From a checkpoint of a small model that answers yes/no questions on an image's attributes.
Model: 9.71M parameters, 64-pixel images, encoder depths [3, 6, 3], fusion encoder width 256, fusion encoder activation quick_gelu.
Training: adamw at rate 0.00092, 12900 steps, batches of 256.
Rows from block 9 of the image encoder of a small model that answers yes/no questions on an image's attributes, named by matrix and row number. Rows with one number belong to one neuron. Each number is 200 + 30 x the weight over its row's rms, rounded and kept within 0 to 999. All counts start at 0.
After each neuron's rows are labels from the 100 images, of 14848, where the neuron reaches its highest value: "top examples" is what is common among them. Only what is clearly more common there than usual is listed. The data: telescope images of galaxies (Galaxy Zoo DECaLS).
# fc1: MLP up (encoder.blocks.9.mlp.fc1.weight, 960x320), inputs 214-319
# fc2: MLP down (encoder.blocks.9.mlp.fc2.weight, 320x960, transposed), outputs 214-319

fc1.55,200,202,128,236,210,153,184,202,202,217,148,273,186,232,212,192,149,154,207,180,196,180,214,207,218,249,186,144,242,239,228,199,241,214,220,192,253,166,214,205,221,239,196,154,182,230,186,202,200,228,213,158,201,155,198,219,174,194,207,219,221,222,216,265,183,274,212,191,204,175,151,176,243,214,228,272,203,180,205,171,208,208,206,159,218,239,168,227,204,203,172,221,161,188,211,201,191,206,228,270,157,233,252,214,209,157
fc2.55,221,219,143,208,186,173,254,203,190,187,204,181,190,225,166,214,213,265,169,247,223,203,173,209,255,229,257,201,209,174,236,255,225,213,209,261,251,162,223,177,210,234,231,233,246,173,214,224,221,218,217,231,206,178,183,228,234,186,189,184,182,199,234,158,186,171,229,246,178,185,221,152,189,229,193,157,201,175,216,174,170,195,167,174,218,228,133,194,216,194,240,158,191,235,206,225,242,228,237,230,174,247,151,146,177,187
top examples: edge-on disk: no; spiral arms: yes

fc1.128,165,190,239,205,251,212,157,206,179,190,198,186,218,235,236,189,199,188,187,224,145,173,195,187,133,190,223,203,179,221,229,224,196,134,244,176,178,170,207,169,241,275,211,221,232,169,209,208,177,183,182,207,191,191,272,184,181,203,232,141,190,168,200,215,168,234,246,227,205,164,172,220,235,169,198,207,189,149,168,181,201,201,241,195,199,182,230,197,207,250,206,192,159,195,205,216,208,230,276,186,210,193,234,222,162,160
fc2.128,217,240,218,190,202,190,186,242,218,186,194,155,171,217,163,223,189,223,246,194,170,167,217,138,211,170,164,270,164,200,227,210,215,194,233,179,228,206,225,238,216,244,186,199,225,201,197,205,222,192,158,170,183,240,187,224,213,244,241,173,160,190,194,121,199,239,222,144,222,206,202,199,170,223,198,149,171,163,211,177,209,145,216,225,175,167,189,154,188,214,229,178,203,234,213,224,231,213,249,197,170,176,196,146,252,217
top examples: shape: featured or disk; edge-on disk: no; spiral arms: yes

fc1.352,217,193,216,213,192,272,204,195,168,226,220,164,211,179,157,162,160,238,237,217,261,221,180,206,154,216,189,188,263,149,200,222,156,158,204,176,223,176,185,195,206,222,227,225,152,198,183,184,171,245,221,192,208,214,176,156,214,226,216,200,247,191,281,203,160,251,265,163,239,200,162,172,204,234,193,234,173,197,228,172,179,172,234,208,203,244,183,198,199,207,243,245,185,201,239,199,176,154,222,242,216,145,196,193,208,138
fc2.352,221,180,156,164,133,188,253,214,186,193,221,220,192,159,253,211,189,183,199,200,178,163,177,196,218,170,173,232,175,148,189,223,226,174,195,193,261,219,248,177,216,243,210,229,153,208,138,198,222,203,200,304,156,162,223,138,240,167,181,185,234,174,181,217,221,240,199,204,207,210,163,211,212,212,188,235,204,170,233,228,192,203,186,202,240,214,209,248,182,173,229,205,214,267,225,221,234,190,164,231,202,165,174,199,179,188
top examples: edge-on disk: no; spiral arms: yes

fc1.232,205,181,182,168,214,204,199,194,214,172,218,187,260,202,187,182,196,136,169,242,209,178,161,222,225,198,248,202,204,163,251,211,199,168,131,205,167,156,191,204,203,206,268,154,232,198,208,156,222,203,167,199,237,217,162,131,162,172,169,158,219,224,191,180,220,227,241,221,170,129,220,233,234,238,175,242,172,179,213,175,215,215,139,239,169,198,221,195,211,220,180,204,191,228,154,179,167,213,197,196,192,225,232,145,217,212
fc2.232,215,161,186,185,173,213,222,226,194,184,186,163,159,214,191,178,208,237,204,201,247,209,243,170,157,184,189,194,207,230,183,226,211,226,221,203,194,177,172,180,230,263,183,235,219,216,189,190,205,180,199,197,157,212,170,188,186,174,232,187,190,206,164,193,209,183,204,196,219,189,189,161,201,165,172,162,156,190,250,170,191,225,211,154,204,155,219,169,168,215,191,218,210,222,221,251,183,204,186,203,202,170,161,192,215,186
top examples: edge-on disk: no

fc1.124,206,193,156,216,175,182,165,176,223,214,167,206,173,147,131,261,229,195,261,215,193,271,200,239,112,230,233,204,244,185,203,197,211,175,132,187,191,186,214,210,169,134,169,187,200,179,209,213,214,209,154,137,195,285,175,212,152,178,184,169,159,153,220,257,207,190,180,203,237,190,232,146,216,212,178,208,195,162,214,219,141,203,212,184,175,209,222,216,220,268,162,170,141,241,194,218,186,213,235,191,240,214,200,189,234,163
fc2.124,238,185,142,163,201,180,209,241,234,241,199,211,150,213,182,206,171,175,188,198,199,212,178,226,218,153,227,173,201,193,229,202,210,176,187,198,190,161,187,203,203,251,159,169,231,212,194,172,211,283,207,214,161,172,148,189,214,211,232,170,194,196,177,180,175,200,213,189,189,192,135,186,214,197,215,237,177,167,236,162,192,170,188,198,219,186,194,182,199,202,211,239,172,233,201,203,211,217,208,186,228,204,174,220,232,239
top examples: roundness: round

fc1.130,166,121,182,133,208,145,198,243,197,196,155,176,158,167,169,186,186,171,222,204,165,182,224,181,189,232,186,185,183,257,257,154,248,184,174,240,196,222,178,148,250,184,209,206,220,196,158,220,246,201,239,150,190,249,136,175,171,193,215,200,195,195,142,199,219,230,264,181,203,221,271,204,169,210,158,193,139,153,219,162,171,234,225,203,257,213,167,203,146,187,209,186,146,222,200,208,172,192,215,186,203,211,264,193,262,209
fc2.130,177,172,214,178,238,260,233,236,215,201,209,212,166,218,199,184,162,148,179,241,193,208,222,173,197,219,212,130,206,207,93,201,173,216,202,230,236,201,150,191,228,151,223,201,218,133,278,185,148,207,207,184,186,222,153,195,192,186,160,198,175,201,203,163,191,233,208,191,199,200,205,227,205,128,222,190,236,232,191,176,198,184,219,184,189,220,180,232,229,224,147,249,205,250,136,185,221,176,230,201,246,177,250,217,134,199
top examples: shape: featured or disk; edge-on disk: no; spiral arms: yes

fc1.581,206,245,170,213,259,127,191,211,231,221,144,202,204,200,179,182,233,221,195,186,215,184,169,277,143,168,172,204,218,209,228,155,195,168,194,199,206,192,200,205,221,226,202,236,256,263,227,219,206,188,228,212,271,192,160,232,119,163,226,177,171,181,150,170,205,186,210,207,177,214,229,213,186,202,207,217,218,204,200,161,174,156,230,200,195,242,215,163,170,230,242,205,170,103,244,288,174,200,193,194,191,172,173,159,205,216
fc2.581,203,194,160,173,212,201,212,180,203,244,173,180,211,173,194,195,208,168,167,161,238,177,225,196,148,188,145,183,223,198,212,223,208,224,249,224,277,181,184,185,215,221,156,240,147,235,178,191,183,190,227,198,172,256,212,209,229,191,233,172,208,141,201,212,238,182,146,207,211,183,157,254,214,194,223,182,220,240,225,173,197,228,228,253,198,205,192,187,217,262,199,182,224,175,200,212,155,233,153,191,195,124,252,224,190,172
top examples: edge-on disk: no

fc1.19,216,203,210,217,231,167,209,223,145,194,236,198,185,201,156,179,155,193,231,236,208,203,185,210,188,149,214,211,134,185,211,163,191,139,125,187,216,181,216,228,270,192,200,200,188,233,183,209,157,194,242,216,215,186,192,159,153,148,194,163,176,185,211,223,173,215,252,197,172,177,202,179,230,141,163,193,165,205,195,212,194,157,221,216,202,211,162,151,213,213,183,214,198,223,212,207,195,213,159,185,212,182,193,173,176,161
fc2.19,227,196,184,161,202,207,174,162,207,177,211,164,182,171,228,173,202,250,169,179,182,212,251,198,215,223,220,156,227,180,190,198,165,156,222,199,219,168,161,215,219,220,198,180,200,158,248,144,214,184,185,193,204,198,143,172,197,238,188,208,167,211,171,200,203,221,212,188,165,202,175,145,193,188,180,234,192,200,194,264,213,246,212,244,235,187,187,246,219,153,200,206,230,239,218,146,221,201,243,201,228,147,211,230,172,195
top examples: shape: featured or disk; edge-on disk: no; spiral arms: yes

fc1.534,254,180,200,199,244,251,229,212,202,192,205,236,228,193,203,230,244,219,131,249,203,208,193,226,224,162,192,183,223,228,190,227,113,140,184,187,215,164,193,254,210,199,219,185,183,186,213,171,151,175,212,209,213,180,236,167,154,195,177,199,180,220,220,174,155,193,247,176,182,189,198,192,172,171,235,192,220,140,216,201,191,216,119,110,243,212,220,203,166,187,193,197,156,198,181,170,187,202,153,246,191,163,208,170,194,171
fc2.534,202,209,189,222,205,228,238,252,223,179,241,265,198,194,195,191,253,226,200,182,221,158,184,196,170,235,245,198,174,231,220,194,199,178,213,229,228,203,220,188,239,207,247,167,200,214,211,192,223,173,208,220,128,235,149,173,169,193,223,232,173,191,154,156,204,153,185,154,208,205,229,158,229,217,212,169,201,155,226,151,199,193,217,208,184,156,205,146,203,179,217,188,253,201,151,274,158,210,230,223,184,211,174,196,203,220
top examples: shape: featured or disk; edge-on disk: no; bulge size: moderate

fc1.667,146,161,241,140,201,216,215,167,194,250,225,169,286,143,224,226,236,278,221,156,221,226,198,212,218,212,211,222,215,177,236,203,174,224,256,194,189,194,179,179,248,193,178,167,160,200,218,170,241,122,207,212,160,229,215,207,252,193,252,192,205,209,201,184,161,186,219,278,241,229,181,177,224,215,201,215,161,237,182,226,206,199,141,253,249,171,181,216,219,214,194,157,216,186,212,233,178,196,171,240,232,185,219,157,197,226
fc2.667,132,183,195,195,190,186,150,216,174,199,184,186,211,231,229,190,221,198,199,225,192,184,199,170,149,211,149,202,250,201,236,203,155,213,231,172,172,148,188,198,197,177,198,208,186,182,136,193,240,186,216,156,274,190,276,211,166,213,237,191,222,188,204,193,172,235,193,209,208,196,212,266,214,231,195,165,207,174,189,279,194,241,175,217,251,203,212,172,190,237,175,167,189,205,215,197,209,219,213,180,156,150,172,185,175,209
top examples: shape: featured or disk; edge-on disk: no; spiral arms: yes

fc1.684,210,152,237,205,213,215,225,184,210,205,227,225,222,170,227,244,246,223,208,251,197,202,218,205,154,232,144,147,240,235,143,187,209,137,175,263,188,201,221,157,209,157,197,194,130,255,220,210,203,166,189,183,179,214,167,191,166,193,169,237,189,219,146,161,240,190,252,202,177,201,192,169,198,212,127,205,206,196,174,187,196,166,221,195,205,186,138,203,155,230,173,171,145,186,201,135,151,176,124,150,186,154,229,189,183,223
fc2.684,244,189,171,215,179,182,185,188,232,228,185,218,172,191,205,222,217,205,157,209,176,211,173,225,168,154,224,246,261,149,236,262,201,182,168,200,149,119,172,294,240,207,188,200,220,263,169,203,120,250,261,207,194,185,241,202,181,193,155,195,180,193,197,223,181,154,287,223,194,211,189,169,227,196,159,238,188,214,168,181,172,234,189,196,194,185,224,211,211,180,189,242,166,166,210,203,189,204,238,155,242,178,173,261,166,175
top examples: roundness: round

fc1.78,219,285,220,120,225,224,157,234,225,200,224,201,234,172,190,192,191,220,185,200,224,166,192,208,221,186,199,205,204,200,211,182,153,190,172,222,212,214,182,282,231,168,225,234,148,265,232,235,184,175,206,189,184,193,217,200,171,144,222,188,217,136,201,154,279,238,239,133,192,210,178,129,177,170,158,169,214,197,262,185,173,233,228,171,131,174,171,234,237,191,198,183,219,148,240,196,164,192,180,259,231,194,175,159,161,213
fc2.78,154,151,190,189,125,231,223,208,213,187,198,217,147,190,192,189,223,163,189,203,184,238,209,247,227,157,260,149,193,222,179,218,213,133,281,168,183,255,224,222,210,137,155,205,196,183,167,153,197,188,203,162,161,182,239,170,240,230,189,197,256,224,187,241,189,167,207,163,197,207,178,167,181,239,156,206,183,178,202,171,242,183,242,172,205,179,237,211,207,134,142,201,197,204,188,237,261,193,203,172,222,155,161,167,207,244
top examples: shape: featured or disk

fc1.206,185,207,182,193,234,255,205,212,237,201,195,183,208,179,217,262,219,227,201,190,123,237,130,195,193,155,237,183,185,156,191,192,215,245,170,164,193,177,193,159,247,184,228,176,241,201,243,223,215,193,214,189,203,205,229,181,235,157,226,224,216,180,182,186,212,199,239,181,229,156,182,178,266,197,179,202,231,206,225,189,163,226,216,233,212,204,272,182,186,182,255,240,205,189,235,203,161,239,212,171,257,179,147,202,167,127
fc2.206,183,197,193,190,187,188,174,205,223,152,275,234,178,193,187,199,224,161,190,234,146,195,179,229,192,259,231,154,165,212,194,202,146,146,215,199,252,213,254,234,205,212,206,203,164,167,230,188,224,187,232,243,181,223,185,192,206,193,170,173,189,199,202,136,258,203,196,172,218,197,229,178,219,203,179,160,223,170,198,178,215,199,230,174,172,151,215,206,216,146,193,199,197,238,232,258,166,193,171,184,219,206,181,244,172,221
top examples: edge-on disk: no; spiral arms: yes

fc1.92,262,249,227,193,219,260,218,234,222,196,196,190,162,205,231,228,195,136,175,196,205,157,238,237,253,189,220,215,183,218,226,156,175,141,201,203,235,215,220,175,214,211,224,225,219,184,182,130,186,197,220,217,175,201,212,222,184,183,219,166,170,223,227,137,102,210,174,204,192,173,185,158,194,275,195,152,231,208,178,135,167,175,223,151,213,163,208,163,169,172,180,191,152,197,202,204,194,210,155,196,161,217,185,244,259,232
fc2.92,209,124,149,216,226,146,144,242,164,232,193,167,219,209,220,159,226,187,195,206,159,192,221,159,236,214,165,223,190,198,223,163,159,234,202,216,174,162,158,242,168,159,216,172,239,140,225,213,205,157,270,180,192,172,206,244,263,190,205,239,152,182,167,196,188,224,200,164,229,201,180,208,172,239,227,197,166,195,226,194,138,207,191,185,202,193,212,182,196,186,205,169,294,228,217,173,195,208,229,211,181,242,130,177,179,170
top examples: shape: featured or disk; edge-on disk: no; spiral arms: yes