config.yaml
encoder_arch: "convnext"
model: "model that answers yes/no questions on an image's attributes"
dataset: "telescope images of galaxies (Galaxy Zoo DECaLS)"
train_examples: 44167
image_size: 64
crop_scale_min: 1
horizontal_flip: true
rotation_deg: 5
color_jitter: 0.2
questions_per_image: 8
encoder_isotropic: false
encoder_norm: "layernorm"
encoder_activation: "gelu"
encoder_mlp_ratio: 3
encoder_inner_norm: false
encoder_patch_size: [4, 4]
encoder_conv_stem: false
encoder_depths: [3, 6, 3]
encoder_widths: [80, 160, 320]
encoder_kernel_size: 5
fusion: "prefix"
fusion_encoder_width: 256
fusion_encoder_layers: 8
fusion_encoder_norm: "rmsnorm"
fusion_encoder_norm_position: "pre"
fusion_encoder_activation: "quick_gelu"
fusion_encoder_mlp_ratio: 4
fusion_encoder_head_dim: 64
fusion_encoder_fused_qkv: false
fusion_encoder_bias: "qkv"
fusion_encoder_qk_norm: false
fusion_encoder_parallel_block: false
fusion_encoder_inner_norm: false
fusion_encoder_positions: "learned"
fusion_encoder_connector: "mlp"
init: "lecun_normal"
residual_init: "scaled_by_depth"
optimizer: "adamw"
learning_rate: 0.00092
beta1: 0.9
beta2: 0.999
eps: 1e-08
max_steps: 12900
batch_size: 256
epochs: 74.8
lr_schedule: "poly"
final_lr_fraction: 0.01
warmup_steps: 640
weight_decay: 0.2
Rows from block 7 of the image encoder of a small model that answers yes/no questions on an image's attributes, named by matrix and row number. Rows with one number belong to one neuron. Each number is 500 + 50 x the weight over its row's rms, rounded and kept within 0 to 999. All counts start at 0. Numbers have three digits each. After the name is the row's rms in percent of the matrix's.
After each neuron's rows are labels from the 100 images, of 14848, where the neuron reaches its highest value: "top examples" is what is common among them. Only what is clearly more common there than usual is listed. The data: telescope images of galaxies (Galaxy Zoo DECaLS).
# fc1: MLP up (encoder.blocks.7.mlp.fc1.weight, 480x160), inputs 0-159
# fc2: MLP down (encoder.blocks.7.mlp.fc2.weight, 160x480, transposed), outputs 0-159

fc1.123 099:497515489505503512575507478504459503579571456543513488443460434534524571415504459515521493506553396484507565453524556532579516431528451612453512519476432521590462539496488437454376499508552434444508477483592521543512593448520589589438465536615470567505492526469442501525471562569542539460529514513413456440521492537491472546485507519448519525441438518522450500489428446466514566538652537503456546461558503470513497436452537446517452542530493452632389494444476489422589581424509476
fc2.123 122:470483501496385557503486497466515324420507450473486531501388530504553544540431547494482488458519472484432553436574580497501533435488588417586409480490513570520514516525535560560510479529513493553478437500492521557527494530565475528539623522528472496499570403472522544382446452532570495470560425549444432494503501526528508483486390533506483546622507454459484479586505432453517529488517466460516435516494507475419506451473467449650507416489517501440510445441583489511545548503474572
top examples: shape: featured or disk; edge-on disk: no; spiral arms: yes

fc1.479 106:470491397412556439579589526452456463512562586511508492397466552452466508417541474431554528489481535535441547521508450449567451455575610530521489431502614573534514446555488492461549530543553406418441540530501533595511535473539495457450477489545523569580508469483469514526487465550445509512511463527458544536438437490458491527456589578525463538464488578516489580461567553458483492428487595455594593556391502487533529510457535525531391507477556487487465481542469570490452568514409507
fc2.479 102:462423572484512533476444513517476498478569504465503549501536477429512513471439549451581422519484490496473440508503537515486526513512529532553497494467602529452418520449484476557484436479532519584515529479483487490474502460490538502473542520353470506613518407538479533448463462450519475561463451488532463486480474537477538459642473512502571714533433487473473491496513455482490471559481552496544525514554494494376547597514451392595475486489444536539613479622597440407494512490444543
top examples: shape: featured or disk; edge-on disk: no; spiral arms: yes

fc1.407 102:513520486452535471530494549475539494575504559504506457407566450397549432390477485455472440532570533469461540529610469509481406519462531486518466511459486478413561454515461536440453524464479454479571575555456517522543523482488563521426375436480497416464516438526499594505388462512466443482495574512491561547548459529510601438478437542465538477485380539507445474387538534500468495542481542483561471491578429487476475487525509560465458574426510587472617450542550451543431594520570496
fc2.407 085:495551521578561493491489590511512584526424483430529506488489530504492540499518513533426458475428527528404456491496485452598497483561527525513466463539526455539548478528572489375444452475440421386517522559563340464386391482525463562458397566468496544559457542547535466557480440519451516492435499491520476563461447533429538591505476498518495526540513494447451533524562527500406462520482508604510486384490671470518499511472523516513433490518496542567548469429522525461521547538548472
top examples: edge-on disk: no

fc1.402 099:428581425495592454535478520503528438491491474485559519452415631471556593573457560476468494487476502507484522497620562481566552467477472592547468434531484489513509501471439463494517471530548524417515477486458490587516495409473494529529468379509433473480488505472518512475476470480542502545395503537330463480548526542518540567498457596497449519520492552514488424537510504443501600422545563460445520493471423511499485394486495446468485562608582466442506493575476451521530609576577491
fc2.402 108:513492422485518461422467575483448467519445495506457505417490531454407532532511441526530470419565486516511579536554492513447324553529494569462488496498554497515606509575446511461543421493576493438433527492529467513487490444561434551551486434482524428467524546564502535504584464497548561489582477524437460414505461470619441581458508524458491525548453504512458514371468541494541424511508531589513531608526466532572485553554511502622463487514399547494466427524497497573501504548595539
top examples: spiral arms: yes

fc1.272 095:484410461466482542447482537419563475440454459537531533447536515511548490525473497471572442467553580569522489414510530482454583606433510503454544495521468543593510465447544470583487531419515539504504441331445554599485523599509538475425521409437474484464519584540502474464459534509504540408528533505501529487567493583590477530524493450548521530491453499467511494582468464517436360451532551514523513534459537457451488568537516553582549514445581446520470543494538547418440488526631477
fc2.272 092:552443538483520552414487492612464576477595543532576474496545476445481473476526528482489476488546482485514439558442502442462447478574429524576481523482523478474522504442557462518458493393521516406527545523493518512400551482416546562473408566426498541583470505512481466426533510452463416539450537494611483508531479533546448489549465514468486544458522581480533531497472526473350490524500616536486612530604418523548469528582559492431570513507550536588556492531572444450416504427514433
top examples: spiral arms: yes

fc1.198 106:451434472513491556449540498460479501479551491495513480431470547355466493419493470444483555496532562356519574467492477510437484532429444544509506494500565407453466450450532540558452507466491562413503473467526568562620502479506533414502465404512447533565477497495481546476455495512396466489521542439512494529538437582538534511536401548471474567490462539501510559569498574501482569498487552406544503450489385467388502495483611452484502619533519474556408455459513506586573490484516420
fc2.198 101:494516598546513575567519425526493528412449587509483454508454513491602433502444477485541448497411456502524509536442513594425476434460414528590469546526576454532530522347583463479395504498535502584490482486536460514417536521582549487444487428461487549507490451464518491430437483523548429541413415497496441506459521629458570433559518505473528548496487473485489462523535482422518451431484462499511512578636544478579510433445570484453508494486473472594532492465547456516539528563499474
top examples: shape: featured or disk; edge-on disk: no; spiral arms: yes

fc1.113 107:452561476456522507462519485546534501433537421495484485556607580449384504474494478421531548566521391526546613483571497442533452535466458634527532483431472469497430469492403425506483478505454450488529487516530476543459468593461505458503404522430497438490604537530488580504452414440384472472542479519554505444494504508412469541448564492490488534532444514607558507543573546507477483512504484531538629495529473402488519458497554472431573484529453470482480568469587510556537554506466410
fc2.113 122:411399499491466388475481562500463487486493507470510542551448487493575442541450448504551547439530554433564461539515490512457408541591555519467383489502536509446594428502496604573509491466494460533484465439470549555569553538600514457549501542458544566439497441464461525458556497476483508495536436444570430491493500432496472503572558495494469526556513573515498490484555579487567497572564464528473477530597430555511518537489458490535588545431443444522528572583517405577405384508418552
top examples: edge-on disk: no; spiral arms: yes

fc1.96 105:417581466472504538513541460568478397496502479446385464450528510467497488491444592514573470559554549536518490446534544590473492452484533482465518517428447467577560483515532496468477592495511480428451513389465475577444413560471545573532454410419476467532553530530510418459420466495439518540549474534540450436440437577409591507567512449424487532531461483454454460541494527547559444464482540546563558542495502543566539534510621593541466563531534454526515490540572519545498442615491443
fc2.96 116:461420567513458410517530610569517599544472542507610482509496473573465501496486430509562490562476553489543479555538481528484444510547451497555455464456475487479561384442541570543444457488561509564478451432493579476527469513474505458467424552482499550463440418520477483448542570439483508453505394451566469549599526497481433505468506489495452447555478560466445491449497481538482515563424509611460564494657427563534510488561409497460614493444532461490509555536522445508391475478443459
top examples: edge-on disk: no; spiral arms: yes

fc1.36 098:508537537472486492524472428458452481552625538426483530444484556464483481543495474449558419543468454605471574491594459544516481548452506524482549626460462435593549482440517492544450454469511457454551449468501469545514507459528547573488459520481414431439602496494502495403490432591455496531464540610498511506608504432474438459547499512463578462432494476509506549459568451488578496511556445531460557561512415477640465456514536372515602572542480549448511527447479483456461512518479517
fc2.36 093:465599518561547494600551526471506496551489496474584440527425512593565462511519478588483484533518606487527550499424508456468458425417411548544462477501552445411493571470514513491499525432501568513457405378443503625476361561477437516445525547589427555538490448465480453470517500547517453402529567442544405559524503563548600527478480536493487459477559468592484519622520554471492474562454423493433499523510460515454510472497500543468520462519537521503558525468495471456479490516513420
top examples: spiral arms: yes

fc1.76 101:475551477452515400464587505538545485479488495449423415437494446506450479503443501514508501527497487545469510583543491542481456605413572445474445527500559514492603515521521469379454500541525502474536504499532407551549450534513502517430464467577506613487545451675546460568500393538544481498542551490497588524533505571541451446464560401405513520546470471460499532533397386480523513561576585444492475447532488489424528579459535522406517476587508486469522482542509489524527510545538450
fc2.76 114:566571448510498471567493445480473509527512483463525485448544439468464521501594462534420484571519385552435497583519504459446507560574463602526507518459460500478523508379440492444459507452475492499572459534517514406472585465530521531469388546511560484541570549527403540599531499387540527533424532501431476514537453595465432540474417597457580562464514492416543518467392529576445512599554508494509470430427520480578387477501510444560475550501538481466470476450509472481479496509524542
top examples: shape: featured or disk; edge-on disk: no; spiral arms: yes

fc1.107 095:466527475448578473385516520454492476533577517504480544496495443486507382426577531490512491458540507534495411511529508528577494479450565483589469434406491580511554489404561538435620490575540510543494525441530569557462472513544429496411513525469453514549412481530521497513467486455559602537617463500515566379498389501477467508592460483448482529576560487487415462483566513501462422442467536474594520583605407435504476568540467534473475489508473483451468539534446489524525533471529517
fc2.107 070:450462462523592509457515488575507489510493559431521513506420540463462452509484498458444473522481511580530468556500494480549514451425393432485520546548562494458429449537457435604456535541522590482554476545567446578455522422430551572465450501479352524499575524523495558508439474542559478512473435487563549505478479545507606556596461419544505618459539489480447445513523438533443471526445462457458529526497449492579447516476482501486461519602537516486588478515396465545352463464475578
top examples: spiral arms: yes

fc1.250 098:538473528485578500421512518510478529449464449501441516471527434420502507431484522504507423514514535518582488483561467529488446520622525423566460427512625560494494444504589553378511450532584434511562527612459382640448520558433517444546498452522523542499491473554447455510419461511561437464496455533449511494539505576495534464549407505444461492478488542510579474460603518424519464520505581485511487540513496533456514544443609483457513564542542437544531476521537459593481560515576429
fc2.250 089:537537563501527492478529464491512487505470472505588491587413597488455567523490515455449537464469489529466478551516551448513460480517420527614468441507504400460436501433628570490522491482463495415521568520541508512504559456504566497448529521480415571502521463639499556422455428511579571514500479533554495527549514420490476550516435622421443530547567481469437526420595426414534465525574537560533376501502512457458450570512493551539499542445493470490508528524433460495434498452427597
top examples: edge-on disk: no; spiral arms: yes

fc1.100 096:487502462473500452485542497457518483521511446423431507529396511475591471450474483472504541525491546448466506436603559491411553485560581512572546518459506465520448529492451465577536516426513537528498584501540512628634466503479549541433533457478483477559432464535451460497497463592548421503523479415534549429470458454529520520519512456580512539407426494433554491490511534378544412540446532478493457500499516473509488385497510359580565464482565496518612469538489505432501436538441402
fc2.100 076:459408503506443564554474482450450528497469482463511524505457482537537456487405386538457550602505492484433471506464492564397528492503461553538557496481566557517482567406499565481420466543643497618516496439504531500521487502498586419548434532421573535432416454440448489438517586519455453439508483534555498456485490593468526481510405386525529492451437445481520579561503527548499580515500531475502499512539502525543602426432556375468487489436461511519512484527554437510428534505567484
top examples: spiral arms: yes; bar: no

fc1.162 092:484455528470513538510533554464440459594532569490534564424534442448493583561557483486520440527497484501458521506489511517569483423534512427465406564483536600583539417455497506455524459516579463462479482446512557525474546555489543488570524396508581603548532528591451382428499471575465578600468560575501584434503376543418491532548498463408553466472506412523499476528412462449553506480516545485530394423574507542580485478533489473473521479467548524540444494521509530529513494527407506
fc2.162 071:525486578583506498587496407532617437487495541486406516575395449415565521428451484504558482516610403471474415473606501506572455516440440506552468537520489548497575447484487509609497444474494544498529540526474541611483507487425551488522405529479517561519518470580525480429502539406499527536466537492471518519518480493487612538574537537576478513533518513563428525407536440470475466475491473455462455500417385485388431523498422486510592466520493513538445487532502468448536526482468540
top examples: spiral arms: yes

fc1.288 110:501502526508490515496394546518474528538473530529536517475505539458493491484528431462447537633584420475474497519514433473534589462443480523514399574537479539481469507493437407467444527493477530545428454474536468588595414521533527529547567404637542600425518507501523536526451497449565538593432434525449431537450457538529437462533501467577542451490522473427471541501442452514447575466554579530497457536557438430585530495501539527452453479439468506495492467420611396451559496444448471
fc2.288 115:549487476507475439543503482502529508498498513506488513514468549478560500572478435510479562441475513445416493599585484484459445549504379507444472403556555504487476492515515562448538465559467449508428563432546627459398517566545437476552465491563520546421472470486452542486567493558526573500536550452487522490546432529449612519460471541494514320536533489422477505550443426448544459457524466579504474606524452517464598511496431536554551462483427529539463532457405526496606537498421521
top examples: spiral arms: yes

fc1.196 096:616440455448500543529563557507589428428542437464502462514525543432574510504465558526551443472470482505477577453482493507506546476405585442576445559556521482527551533434478546502458610402514529435495491566404487603535425455461552490385486466454469530497543489467567510491504461611557443576437536439479426519496457513560450458531532522426512402545457492519517443474450480507482560459465546534508488507480487482505520609542543492539462521494541469433495388453619488444499516398518451
fc2.196 092:463497575554575475544517422485509527498537495511486493470514452568495511516456502506471487551495428537519529495527472430489414508556383554528537476477604477488556536373469463417450516484465512520528504462381492439498511538537558461459396544528675566537568422418525463558509478473571536462514561504534489555477515549522539473490512553482507462518500442596551535419505440491401507591434504473511517476517465537455623513458642520524533469510391513531450468573552570475452552552558503
top examples: spiral arms: yes

fc1.268 102:568480529438460598480455521430390529451512552555461432452521552503433479448491435492554458536544571474454483561540466531484433536522565547474504480565548500659464509415462572480541551531487543454447581510463555580499495385457577533439578488563478544483532535516553553470588452513416420569478466509472523480448444376581537470493547460483499485546508474493553416552485577507535477466474519398507463461471402498526540513463513426593574580473506466503491568527516479474445515443457540
fc2.268 106:581390512538555439515521512499470520444448577541484572500471437454592466446483580522612449515581569499457545477511449535537541476475505595415417519539464512480467465438495509465556628620393480524439465341462491514563488565511438473498577474512532455504525506420474602485428476469543476481554515484507542490461539594455562470494592452508409509456504476472507461523462538486553540451475506562548586512549485523432481507530500498503515450546465475485347475550458494551520527473512470
top examples: edge-on disk: no; spiral arms: yes